A small self-supervised image encoder, trained from scratch: muon at rate 0.023, batches of 256.
Rows from block 4 of a small self-supervised image encoder, named by matrix and row number. Rows with one number belong to one channel. Each number is 50 + 15 x the weight over its row's rms, rounded and kept within 0 to 99. All counts start at 0.
After each channel's rows are labels from the 100 images, of 14848, where the channel reaches its highest value: "peak at" is the part of the image that holds the peak; "patch colour" is the nearest of a few named colours to the mean colour under the peak. Only what is clearly more common there than usual is listed. The data: crops of objects in photos (Visual Genome). In brackets: how many of the 100, against the usual share in percent.
# c3: 3x3 conv (model.blocks.4.c3.weight, 160x160x3x3, each kernel summed), inputs 0-159
# c1: pointwise conv (model.blocks.4.c1.weight, 160x160x1x1), inputs 0-159

c3.149:81 71 33 32 28 48 45 50 60 61 21 35 39 40 58 54 42 52 69 49 50 63 13 55 72 55 60 47 41 26 53 64 30 49 45 83 33 52 42 51 55 39 66 42 48 49 58 40 17 70 47 20 75 60 46 27 32 47 29 51 64 32 32 49 38 57 33 74 53 19 29 44 46 71 50 36 44 52 72 29 41 26 34 69 59 76 42 24 50 48 44 42 37 57 38 60 41 57 43 40 50 43 55 50 29 21 23 51 56 50 29 42 56 61 35 70 65 31 41 56 44 58 35 54 71 32 23 42 41 47 43 50 54 50 38 58 29 36 93 45 39 44 53 47 63 43 30 46 37 27 41 56 77 35 24 59 49 34 35 40
c1.149:52 63 52 35 35 49 37 48 81 77 34 52 39 52 40 58 49 47 31 31 66 69 53 30 57 92 60 54 60 50 56 60 29 64 50 70 39 49 47 47 65 39 45 53 57 58 84 32 44 54 48 40 67 57 41 40 08 48 41 45 40 27 42 30 56 32 31 60 68 35 39 48 34 51 55 40 33 55 59 34 29 16 49 63 62 56 49 47 48 33 34 55 28 35 42 63 54 46 25 57 52 57 41 46 39 53 47 52 54 36 50 61 42 48 47 50 56 57 55 52 31 71 38 55 67 40 47 43 46 54 48 60 45 10 62 44 23 47 71 52 20 43 80 51 58 38 47 39 32 00 49 46 78 50 35 22 58 38 26 32
peak at: bottom left (94 vs 14.1)
patch colour: white (36 vs 5.3)

c3.144:36 42 69 60 67 59 77 41 39 42 79 71 25 49 57 27 41 34 61 71 57 54 55 54 65 34 32 41 62 60 78 58 52 51 43 46 59 54 52 54 62 42 62 53 52 38 22 40 55 33 44 31 44 79 59 44 48 46 41 60 54 56 54 38 82 26 30 45 37 34 71 29 58 44 60 41 58 31 64 39 32 57 62 71 62 54 44 49 47 55 48 38 90 49 68 66 35 39 46 48 66 46 74 70 02 53 52 54 42 33 61 37 50 54 68 63 35 65 52 20 48 51 80 58 57 41 49 85 44 09 50 64 26 52 42 65 39 59 43 42 37 38 69 48 06 57 53 71 29 72 32 60 57 60 46 42 61 46 41 39
c1.144:31 33 59 43 52 71 57 30 33 72 55 66 37 29 43 58 59 35 64 58 63 35 61 52 30 33 47 36 47 58 67 50 71 50 73 42 68 75 33 50 77 46 33 63 25 43 36 52 50 39 95 36 40 52 39 61 46 52 41 61 48 60 67 60 57 46 48 49 71 35 50 51 36 43 30 36 52 59 63 52 60 57 44 69 40 60 23 67 21 45 39 54 31 50 90 41 27 51 47 19 57 54 61 13 24 65 59 40 49 25 66 44 52 31 36 53 31 63 40 33 29 52 58 52 51 48 53 63 36 24 66 52 32 66 56 76 55 49 47 53 29 54 52 44 00 59 45 52 65 44 18 53 45 60 59 49 47 48 37 50
peak at: top right (32 vs 14.1)
patch colour: black (44 vs 13.6)

c3.63:33 43 36 42 27 41 57 55 52 56 00 57 34 33 46 46 49 52 55 49 39 30 36 50 38 35 59 51 44 32 60 45 52 40 34 98 26 41 32 38 55 43 55 46 69 38 66 77 57 60 58 46 42 28 70 45 30 69 48 36 36 52 07 18 48 52 46 62 41 38 41 51 47 89 36 53 50 53 26 66 55 28 31 74 54 44 41 26 59 39 46 55 38 35 54 48 55 42 47 37 23 38 59 37 58 45 33 38 27 58 30 46 17 53 56 49 53 54 49 47 51 19 56 53 39 51 48 53 42 39 27 30 58 41 41 74 33 32 69 49 29 57 35 55 43 73 62 38 47 34 49 72 73 47 45 85 74 36 40 65
c1.63:46 37 34 47 58 44 29 21 46 46 36 46 61 46 34 45 30 26 72 50 46 35 30 43 54 42 56 52 35 60 61 41 69 36 51 72 08 68 69 60 71 41 30 54 70 44 70 44 58 51 42 24 73 41 46 61 50 54 42 38 43 30 44 04 48 57 53 56 23 43 53 42 59 59 57 65 54 62 49 45 63 53 47 59 47 52 34 16 56 55 34 43 65 38 47 37 60 59 51 38 49 36 52 59 62 42 43 56 65 38 33 44 33 42 39 87 73 59 65 34 62 35 31 63 52 47 63 31 53 68 26 71 60 57 38 67 49 39 83 26 38 84 47 12 73 51 83 43 53 44 41 65 73 53 24 62 47 55 75 34
peak at: bottom left (32 vs 14.1)
patch colour: white (44 vs 5.3); pink (43 vs 9.4)

c3.88:54 76 37 46 68 55 65 57 65 63 47 48 37 51 43 48 34 54 46 43 56 71 34 49 40 52 62 44 43 35 33 65 82 40 18 59 33 49 54 22 43 40 83 38 38 33 67 24 29 39 35 49 56 25 04 33 43 37 35 55 47 51 58 34 54 55 46 27 26 24 47 49 50 52 55 58 46 69 39 65 43 43 49 28 54 21 54 04 35 20 42 74 27 32 46 38 82 49 51 35 45 53 47 41 82 44 43 58 62 65 61 22 58 39 40 34 45 40 37 44 49 58 33 67 60 53 26 40 49 38 54 34 64 67 66 36 29 67 23 54 47 41 42 77 59 30 34 56 42 39 31 33 41 61 42 51 56 60 51 43
c1.88:50 77 51 55 52 60 40 56 71 57 61 55 44 43 43 56 66 65 63 40 59 47 33 41 45 53 60 50 49 67 28 83 93 50 25 48 46 55 70 34 51 47 56 40 31 32 73 39 39 30 57 55 68 41 39 41 27 38 56 53 58 42 33 57 44 81 39 32 39 39 77 57 36 44 41 65 53 39 42 65 33 38 62 23 54 45 59 34 00 26 23 43 33 54 45 36 67 44 54 30 47 49 48 55 69 48 58 62 53 73 54 00 73 60 39 26 44 51 65 52 51 52 43 61 45 45 17 50 29 45 38 41 64 64 61 73 40 73 27 41 63 37 18 58 62 52 49 51 52 32 62 45 44 41 47 58 62 64 54 59
peak at: top right (59 vs 14.1)
patch colour: pink (26 vs 9.4)

c3.82:28 71 64 58 38 19 59 49 69 58 67 47 58 45 45 26 68 49 36 27 40 56 44 53 40 45 25 43 34 71 70 48 56 58 26 60 70 58 58 62 77 44 32 38 29 52 67 36 22 67 46 52 61 46 33 70 37 39 50 79 46 39 75 51 39 37 20 33 70 67 62 53 58 40 59 66 38 41 58 84 30 46 22 79 45 42 63 58 65 61 70 53 32 44 45 50 51 38 14 54 48 47 46 42 41 50 51 52 70 41 49 46 34 65 67 57 32 38 83 63 50 26 42 62 52 47 44 72 62 49 62 42 59 83 50 40 50 54 66 25 26 32 52 43 36 44 83 27 35 40 83 53 60 55 60 41 60 65 40 71
c1.82:37 61 60 66 33 29 52 44 41 68 67 45 60 66 38 30 72 72 64 16 42 28 52 57 43 45 53 50 47 48 68 56 45 66 39 39 67 30 64 52 68 64 43 47 29 52 47 52 43 73 41 32 54 44 36 59 47 35 57 68 44 46 87 59 49 52 05 50 45 51 73 66 63 13 65 69 25 50 67 62 55 41 00 76 47 49 45 59 43 63 60 45 62 63 44 56 83 39 20 53 52 55 39 55 48 40 74 47 85 54 39 52 32 44 54 59 46 57 73 46 51 49 32 76 21 48 61 62 58 72 44 50 76 68 42 50 57 41 59 64 84 37 44 45 59 56 75 45 48 28 64 48 58 62 49 59 36 59 43 60
peak at: top right (41 vs 14.1)
patch colour: black (59 vs 13.6)

c3.14:47 40 61 28 63 57 27 37 56 53 46 43 60 64 22 56 51 59 48 45 40 41 29 65 84 60 47 39 58 42 47 41 60 72 60 35 54 58 50 57 34 39 40 59 68 32 40 42 41 60 46 64 52 36 27 43 56 52 65 34 45 02 67 63 52 72 24 57 45 36 46 73 58 39 52 28 54 35 58 70 60 28 29 40 38 43 35 19 45 35 61 63 50 48 62 76 33 50 40 34 68 34 41 34 42 37 43 26 40 53 46 52 56 44 38 75 54 44 45 08 48 59 26 49 46 66 42 48 51 31 17 26 52 30 81 59 42 34 38 49 57 13 40 39 55 47 51 36 45 35 05 59 41 51 31 64 63 32 61 77
c1.14:51 50 66 32 46 51 27 58 77 59 34 24 69 69 00 54 51 66 30 28 29 70 39 64 89 58 50 49 58 43 37 36 61 51 75 53 52 38 47 47 42 52 67 54 81 39 52 46 26 59 57 64 44 42 46 49 39 53 49 23 49 16 47 50 55 44 44 46 46 60 47 67 69 59 54 54 28 38 51 34 47 33 35 39 59 43 50 38 30 44 49 27 56 53 57 82 59 47 47 50 70 53 54 89 32 59 43 30 36 57 29 35 80 55 45 77 51 32 82 48 51 67 42 55 68 36 59 63 45 46 50 58 45 43 89 53 39 32 47 33 54 56 59 56 26 52 37 42 35 44 27 55 64 48 39 59 42 23 47 45
peak at: bottom left (32 vs 14.1)
patch colour: pink (32 vs 9.4)

c3.78:39 59 66 41 56 47 16 53 31 37 36 49 14 61 55 37 37 34 45 68 26 56 59 35 60 53 54 41 63 43 24 52 34 40 42 46 37 50 56 38 27 35 37 39 63 34 31 50 18 66 68 65 60 25 41 44 54 33 55 28 70 35 40 55 46 49 45 83 16 57 37 53 64 41 40 42 54 45 04 19 60 36 41 31 46 55 59 54 40 35 48 52 61 23 31 67 43 43 80 43 61 31 39 51 54 57 49 39 44 39 06 16 51 62 43 49 62 34 36 35 57 52 38 56 42 69 42 27 21 29 18 31 44 48 44 62 37 37 25 54 38 48 51 52 58 45 34 32 64 49 40 49 54 56 48 77 61 40 39 47
c1.78:53 56 74 59 63 55 54 69 42 41 35 39 15 57 52 52 35 34 54 53 39 70 54 43 40 65 72 56 48 54 41 82 40 43 35 47 38 51 64 16 41 58 34 50 52 58 55 32 43 56 64 58 45 25 46 31 82 36 65 44 79 39 53 53 68 62 47 48 53 65 44 27 43 66 49 63 61 37 00 42 28 51 48 37 78 29 58 49 62 37 75 58 36 30 42 58 37 40 56 44 56 50 46 70 40 27 49 42 46 45 46 33 60 75 51 49 44 31 37 29 53 50 66 64 35 54 56 57 40 48 38 16 31 09 58 76 42 59 52 51 57 63 53 29 61 46 27 55 33 59 51 20 74 76 42 61 76 50 36 52
peak at: bottom left (51 vs 14.1)
patch colour: grey (67 vs 33.8)

c3.95:18 34 57 28 29 35 39 73 28 38 43 24 53 58 59 56 54 32 56 57 28 92 49 66 48 36 33 30 53 66 48 45 27 67 51 55 50 48 53 64 47 57 32 66 47 43 42 53 52 57 50 59 46 26 43 37 37 44 54 65 40 16 64 42 79 49 44 46 50 57 46 60 48 08 51 44 60 43 28 38 52 56 45 80 71 69 46 64 12 36 51 48 26 64 59 49 36 67 50 36 60 41 59 53 50 50 47 44 22 42 59 37 39 46 48 66 62 44 45 39 63 43 24 31 53 78 47 45 59 28 48 04 46 47 69 56 49 10 38 40 70 42 09 53 54 39 60 46 60 48 63 63 48 70 60 45 47 62 79 48
c1.95:39 32 70 39 54 34 73 79 42 53 46 66 51 12 39 51 54 50 57 47 29 74 38 84 58 60 21 45 55 48 59 45 57 45 43 42 33 50 32 75 37 50 29 64 51 40 61 80 47 38 31 60 47 41 06 58 47 40 41 41 23 39 52 55 59 51 40 57 51 64 33 34 58 38 24 43 49 41 54 43 41 23 46 66 83 32 59 56 47 44 56 51 43 48 52 10 29 44 53 46 34 39 50 57 37 48 35 43 47 48 62 39 55 32 69 54 15 65 27 52 45 39 52 48 71 68 62 22 35 11 64 25 38 44 61 67 62 29 49 34 62 39 36 54 50 33 64 67 49 49 59 65 59 76 59 44 75 40 70 74
peak at: bottom left (33 vs 14.1)
patch colour: pink (31 vs 9.4)

c3.92:60 58 55 51 76 70 47 61 92 73 76 60 52 65 54 67 61 30 65 41 58 55 37 23 50 40 61 58 32 37 57 34 54 44 66 56 51 47 60 62 64 42 55 68 28 64 67 74 46 43 44 70 28 48 53 51 49 45 57 67 36 60 81 82 48 64 76 29 30 34 55 49 72 35 59 55 66 66 39 55 23 68 51 51 64 45 47 27 90 42 46 36 24 40 61 51 60 51 57 42 79 10 60 50 58 66 56 46 67 54 80 34 49 50 77 70 67 45 52 31 62 46 42 59 62 58 31 48 48 42 56 62 39 55 60 70 36 74 32 42 58 50 10 60 65 35 50 39 66 56 56 62 65 38 57 57 52 80 55 63
c1.92:53 44 52 74 55 53 80 64 62 58 60 43 59 57 50 45 45 61 56 66 41 65 47 23 36 53 44 34 53 43 62 39 42 38 61 64 58 52 48 58 39 66 42 71 56 94 42 68 56 22 62 37 37 54 62 53 55 21 60 60 48 56 68 45 51 52 73 40 66 68 56 48 50 42 63 52 71 52 75 78 59 73 63 57 58 39 36 34 68 35 36 70 00 37 94 58 51 49 52 37 78 34 99 58 57 59 43 18 78 58 58 59 35 45 59 39 64 36 48 44 52 30 36 69 62 57 70 52 45 56 45 49 43 44 64 55 25 47 37 57 41 41 46 55 41 18 45 54 69 67 52 52 57 64 70 56 53 78 54 64
peak at: top right (32 vs 14.1)
patch colour: pink (26 vs 9.4)