{
  "dataset": "crops of objects in photos (Visual Genome)",
  "train_examples": 123503,
  "image_size": 32,
  "projector_out": 256,
  "init": "lecun_normal",
  "learning_rate": 0.023,
  "orthogonalizer": "newton_schulz_5"
}
Rows from block 3 of a small self-supervised image encoder, named by matrix and row number. Rows with one number belong to one channel. Each number is 128 + 24 x the weight over its row's rms, rounded and kept within 0 to 255. All counts start at 0. After the name is the row's rms in percent of the matrix's.
After each channel's rows are labels from the 100 images, of 14848, where the channel reaches its highest value: "patch colour" is the nearest of a few named colours to the mean colour under the peak. Only what is clearly more common there than usual is listed. The data: crops of objects in photos (Visual Genome).
# c3: 3x3 conv, stride 2 (model.blocks.3.c3.weight, 160x80x3x3, each kernel summed), inputs 0-79
# c1: pointwise conv, stride 2 (model.blocks.3.c1.weight, 160x80x1x1), inputs 0-79

c3.132 102 [123 104 112 131 134 105 101 104 152 141 121 116 117 153 155 103 155 124 113 136 148 111 128 122 124 117 100 121  55 120 147  92 165 177 131 100 135 126 108 100 121 137 115 111  80 112 145 149 137 111 135  83 136  82 138 151 143  89  76 138 211 135 102 110 130 136 121 122 156 135 120 109 131 138 126 124 129 137  92 142]
c1.132 092 [110 117  84 111 144 115 103 140 147 111 110 126  99 157 165  91 160 100 132 123 138 101 109 144 142 128 128  95  72 131 114 100 147 142 141 116 110 124 113 165 168 146 115  88 103 113 157 161 143  96 107  88 133 109 138  91 149  90  86 152 184 141 134 107 130 126 162 106 128 132 133 100 127 148 147 151  98 124 121 158]
patch colour: black

c3.145 112 [ 79 143 167 142 128 136 154 117 139 125 170 142 108 135 119 123  98 149 174 138 163 147 102 117 123  94 109 111  96 116  85 119 142 171 140  97 107 123 140 156 116 141 138 153 145 130 132 129 118 140 126 139 136 130 122 178  69 129 121 139 128 136 129 123 142  67 123 134 138 171  90 104 178 144 137 100 134 132 124 184]
c1.145 117 [ 86 152 146 158 113 129 141  70 119 144 164 119 117 138 102 111 117 126 216 126 173 151  91 134 114  77 115 125 100 128  87 121 147 138 144  89  99 129 133 156 110 130 150 154 154 142 156 126 129 145 127 139 102 127 123 165  88 125 124 134 132 139 131 118 113  72 107 125 127 155 128 112 132 125 142 107 116 134 103 158]
patch colour: pink; white

c3.140 084 [140 114 157 122  87 145  95 138 112 115 170 107 136 144 167 128 169 113  93 130 146  95 123 152 115 128 174 149 178 121 118 127  76  82 113 139 134 133 110 118 183 146 118 100 111 101 111 102 147  93 142 130 140 162 167 130 138 133 134 100 142 149 149 144 103 120 134 134 108 108 142 156 158 135 136 129 121 109  91  76]
c1.140 109 [126 133 108 125 143 122 128 171 108  74 151 122 123 151 137  88 148 122 153 153 129 107  90 147  97 148 144 135 165 118 119 119  98 122  69 137 104  90 131 149 173 174 134  93 112 105 137 103 127  97 115 112 130 165 126 113 130  79 171 139 117 148 134  93  97 111 115 142 111 117 130 163 147 156 162 129  97 118 104 123]
patch colour: grey

c3.52 091 [129 142 117 121 125 156 102  97 128  98 135 107 132  88 149 107 103 112 100 156 154 118 104 104 116 144 136 143 130 131 110 121 144 149 128 153  73 153 121 160 116 143 143 104 159 132 144 132 136  95  94 154 145 139 137 150  97  56 110 140 111 136 118 112  71  95  99 158  90 126 140 145  85 136 177 134 124 147 143 165]
c1.52 100 [126 129 138 122  82 190 109 127 106 127 135  91 101  86 127 135 128 110 115 144 160 116 138 118 145 153 132 127 130 138  90 138 119 148 137 144  57 102  98 158 113 137 141 163 150 109 116 159 130  94 148 114 117 118 101 143 153  91  99 122 135 117 148 121  88  90 111 155  70 110 134 155 106 150 158 139 143 129 124 165]
patch colour: white; pink

c3.97 106 [111 155 163 106  80 119 121 129 103  77 131 110  94 133 157 114 116 120 104 154  88 126 102 136 146 135 111 134 103 121  89 116  93 151 105 131 146 124 121  92 120 129 126 122 122 103 135 147 202 131 122 189 105 162 126 128 132 151 127 144 125 159 121 118  97  94 135  95 120 107 150 178 147 138 108 125 126 163 148  94]
c1.97 095 [100 181 100 152 111 102 115 116 107  95 123 123 121 141 115 139 124 129 138 126 152 145 129 137 124 140 130 138 167 122  90 130 103 134 135  98 161 132 142  73 120 145 159 187 130 103 145 132 170 154 127 137 109 160 130 159 171 148 141 150 103 134 125 119 114 106 123 151 111 108 155 217 131 133 115 115 166 155 119 117]
patch colour: grey

c3.131 094 [123 111 107 184 133 106 164 120 137 154 163 170  85 132 113 144 132 131 139 124 135 155 121 125 122 107 129 127  89 118 149 160 132 103 127 142  69 135 155 113 137  88 137 145 178 118 144 131 126 127 142 121 142 145 101  90 116 131 125 125  95  86 160  96 125  81 162 168 147 138 107  89  90 133 131 145 128 153 158 105]
c1.131 098 [135  88  82 162  95 129 165 137 128 144 137 164 105 121 130 120 151 129  86 138 121 147 151 132 127 125  84 123 107 106 125 153 143 116 138 160 116 155 172 105 117  80  72  91 159  97 147 143  90 124 159 127  97 153 114 106 136 123 112 127 118  87 153 125 135 105 159 160 121 141 142 103  96 108 133 127  92 150 159 133]
patch colour: white; pink

c3.84 081 [105 131 104 153 112  86 107 157  92 157 103 133 120  95 141 118 152  82  78 150 128 139 152 193 132 137 153 165 119 122 158 141 180 113 139 138 154 121 149 123 145 111 134 154 161 177 127 120 132 136 134 105 141 123 121 122 150 131 127 102 112 153 100 139 142 121 116 119 152 134 149 159 135 129 138 212 118 121 134 121]
c1.84 093 [110  97 148 148 133 100 128 124  74 142 140  92 139 124 145 126 123 100 136 141 147 136 169 151 166  93 101 124 141 125 146 135 147  90 147  92 105 159 133 107 122 140 103 141 124 190 110 111 143 175 116 133 160 122 140 126  86 152 149  98  91 127 134 143 125 121 122 154 120 113 102 177 127 122 133 188  96 111 164 141]
patch colour: grey

c3.138 110 [143 125  96  93 163 139 162 149 106  99 119 123 146 149 117 185 134 125  65 107 144 151 138 122 115 130  88 125 142 135 179 110 121 121 118 148 191 141 123 152 111 103 149 142 136 129 138 108  90 117 113 108 138 141 105 143 164 128 113 132 130 114 130 165 168  75 150 145 157 134 131  98 111  83 126 108 151 156 120 118]
c1.138 094 [127 149 131  96 128 153 186 136 122 104 119 116 160 134 124 155 148 119  79 108 146 142 144 115 114 102 116 124 132 144 155 125 115 145 105 147 185 120 111 163 128 101 123 130 145  99 123 135 127 123 113 109 153 139  60 158 154 163 100 135 114 104 160 157 128  86 155 117 169 154 131 115  95  65 120 112 157 133 133 131]
patch colour: pink

c3.29 110 [ 95  94 121 128 150 118 130 116 133 131 142 122  80 163  80  81 117 113 129 122 158 142 117 106 149 114 109 122 134 128 142 128 155 129 125 149 108 107 184 145 184 118 137 144 140 153  66 111  87 155  99 131 128 124 149  98 136  98 137  92 117  93 108 137 186 106 115 134 169 129 157 141 118 101 120 121 113 155 114 127]
c1.29 094 [108  99 144 116 135 107 142 121 141 141 119 142  91 167 107  84 110 106 122  96 164 119 101 104 146  95 125 121 136 113  99 117 157 133 121  97 124 104 180 147 181  75 126  96 138 133  83 129  66 140  99 128 137 109 149 104 133 136 102  88 136 121 115 132 148 103 125  88 107 128 158 128 131 102 170 142 114 139 137 119]
patch colour: black

c3.148 100 [145 139 119 142 138 135 135 119 140 115 107 148 144 159 146  71 118 133 131  96 121 151 169 117 120 147  65 108 121 132 113 146 138 173 164 137 119 121 161 152 128 134 122 138 127 161  89 163 127 123 125 134  84 124 105  72 142 118 107 156 124 109 182 126 129 136 122  83 191 153 137 120 104 132 136 103 143 171 134 118]
c1.148 090 [160 137 104 116 142 111 135 130 136 107 135 119 111 134 118  64 136 145 123  93 128 144 159  95 122 164  92 122 146 124  67 132 133 160 134 135 120 127 167 129 125 148 140  95 150 148 103 142 137 113 148 119  89 139 117 140 137  74  62 159 165 139 174 136 124 130 111 106 170 159 128 149 149 121 153 117 142 151 156 110]
patch colour: black

c3.31 109 [114 129 118 105 113 149 177 111 130 118 150 125 197 156 113 110 149 117 117 146 133 159 131 113 166 116 148 108 129 111 142  91 139 123  77 120 115 151 127 131 143 136 116 164 133 117 196 124 118  75 120 129 108 154 105 128 137 173 173 134 103 152 125 110 164 125 128 155 131 107  67 124 118 110 116 149 107 118 106 122]
c1.31 100 [164 129 102 115  97 122 137 113 103 147 105  88 209 149 124 102 153  86  92 108 118 135 125 134 168 124 174 169 110 123 118 115 131 107 116 122 136 147 151 138 134 138 135 114 137 133 163 125 126 134 124 130  92 148  80 106 160 162 137  91 130 125 107 124 109 116 109 156 160 123 100 105 110  79  99  99 113 135 102 139]
patch colour: grey

c3.81 118 [125 135 102 143 141 122 159  74 119 156 123 132 105 116 149 138 152 130 169  54 124 130 151 137 110 132 101 149  94  91 126 148  93  98 162 133 121 149 119 113 127 123 117  85  93 136 122 135 175 145 155 121 105 152 132 135 112 156 161 141 131 135 164 167 131 134 138 106  97 144 134  87 157 136  98  70 117 120 132 136]
c1.81 103 [105  80  84 143 122 122 143  68 114 175 110 131 125  82 141 118 126 152 156  91 134 120 155 162 119 147 103 116 117 137 126 153 106 125 137 113 149 142 106 108 114 123 127 129 114 115 138 124 126 132 122 122  94 129  89 140  93 157 140 135 152 146 139 175 143  92 167 120 119 143 114 114 164 120  94  52 109 116 121  93]
patch colour: black

c3.142 088 [106 171 120  97 128 100 127 132 135 125 127 120 131 138 105 130 112 127 139 128 113 120 112  93 123 114 134 137 142 126 147 163 122 103 182 144 155 153 115 144 107 123 134 123  85 157 160 118 148 139 132 143 111 147 181 109 123 166 187 158 147 115 182 122 118 128 118  88 165 126 104  96 104 145 177 131 182 120 163  99]
c1.142 096 [128 130  98 162 115 126 122 125 126 135 141 134 128 156 110  91 179 140 130 132 116 109 104 120 143 137 125 127  87 148 130 151  83 123 189  99 136 118  99 110 136 105 122  87 134 117  86 121 120 125 132 105 132 107 113 178 149 126 103 146 174 153 179 105 113 105 103 109 149 111 138  68 141 139 154  90 156 121  92 112]
patch colour: black

c3.57 089 [154 169 147 150 113 104 130  94 134 134 157 148 146  90  92 145 126 101 121 100 124 165 125 118  89 143 107 125 173  89 152 143 104  82 158 110 134 106 111 104 159 147  99 113 133 125 166 156 111 111 119 140 101 141 172 134  81 132 127 100 121 151 159 116 107 144 166 111 100 117 113 110 115 153  84  98 148 117 151 131]
c1.57 096 [146 172 118 153 114 112 143 102 125 125 137 109 153 101  86 164 130 133 114 136 161 132 125 137 105 123 101  89 132 127 148 159  89  70 137 117 126  92  99 107 122 152  80 122 141 154 156 128  91 148 113 143 112 116 133 159 118 127 139  89  81 181 126 130 112 120 177 168 103 139 135 124 136 143 103 103 147 105 111 154]
patch colour: grey

c3.95 111 [ 94 130 137 123 111  94 126 110 133 153 135 136 172  88 138 110 106 124 135 127 144 102  98 157 144 139 144  81 206 115 111 130  93 128 133 160 130 122 112 100 146 141 140 102 131 134 111 116 119 111 104 111 103 132 100 173 133 103 115 147 124 136  80 145  89 122 106 117 130 113 169 196 104  98 124 114 126 130 107 165]
c1.95 102 [105 155 133 171 135 104 120 120 167 168 160 129 128  93 139 129 113 131 132 114 178 128 110 134 125 165 149  98 166 132 118 105 133 122  92 142 163 133 121 103 130 139 141 120 143 143  95  96 131 107 103 123 102 161  93 161 102 113 136 133  94 124 102 134  83 103 127 133 112  86 151 173 101 137 148 141 142 141  67 166]
patch colour: pink

c3.88 120 [120 112 144 127 218 173 125 146 153 120 151  98  78 122 132 165 164 154 111 154 110 158 111 137 138 155 167 144  97 137 126 130 108 116 119 126 145 107  99 166 132 183 109 116 140 143 134 125  88 126 103 137 114 158 126 131 116 108 127 101 107 117 114 158 168 149 123 132 120 134 150 144 111 112 112 149 112 128 177 117]
c1.88 111 [143  97 122 121 180 154 129 166 138 114 137 112  69 135 127 122 148 102  99 175 121 163 108 129 124 149 165 142 151 146 105 134 113 117 106 117 134  92  99 133 153 177 126 108 126 148 152 117 103 133 105 154 115 139 117 109 148 132 104  73 119 157 137 163 192 139 119 148 137 121 166 114 124 114 102 126 139 140 170 107]
patch colour: black

c3.3 108 [143 123 113 141 132  94 110 119 103 111 108 155 119 127 127 121 171 121 112 127 119 131 191 131  92 142 102 136 127 153 127 129 108 121 112 101 156 130 119  45 152  98 138 137 170 126 108 147 172 149 129 123  88 137  97 109 145 106 151 139  95 146 141 153 193 118 118 102 159 133 121 102 173 119 133 109 142 152 121 127]
c1.3 093 [168 133 119 109 118 125 103 150 145  81 101 147 129 143 113 118 183 118 131 133 107 135 166 155 140 160 130 133 121 150 127 144 143 120 134 147 109 131  93  55 156 137 161 116 152  87 107 135 155 148  91 158 101 128 129  99 163 125 160 148 105 177 162 114 166 132 123  99 174 145 133 121 153 146 125 130 128 155 123 138]
patch colour: black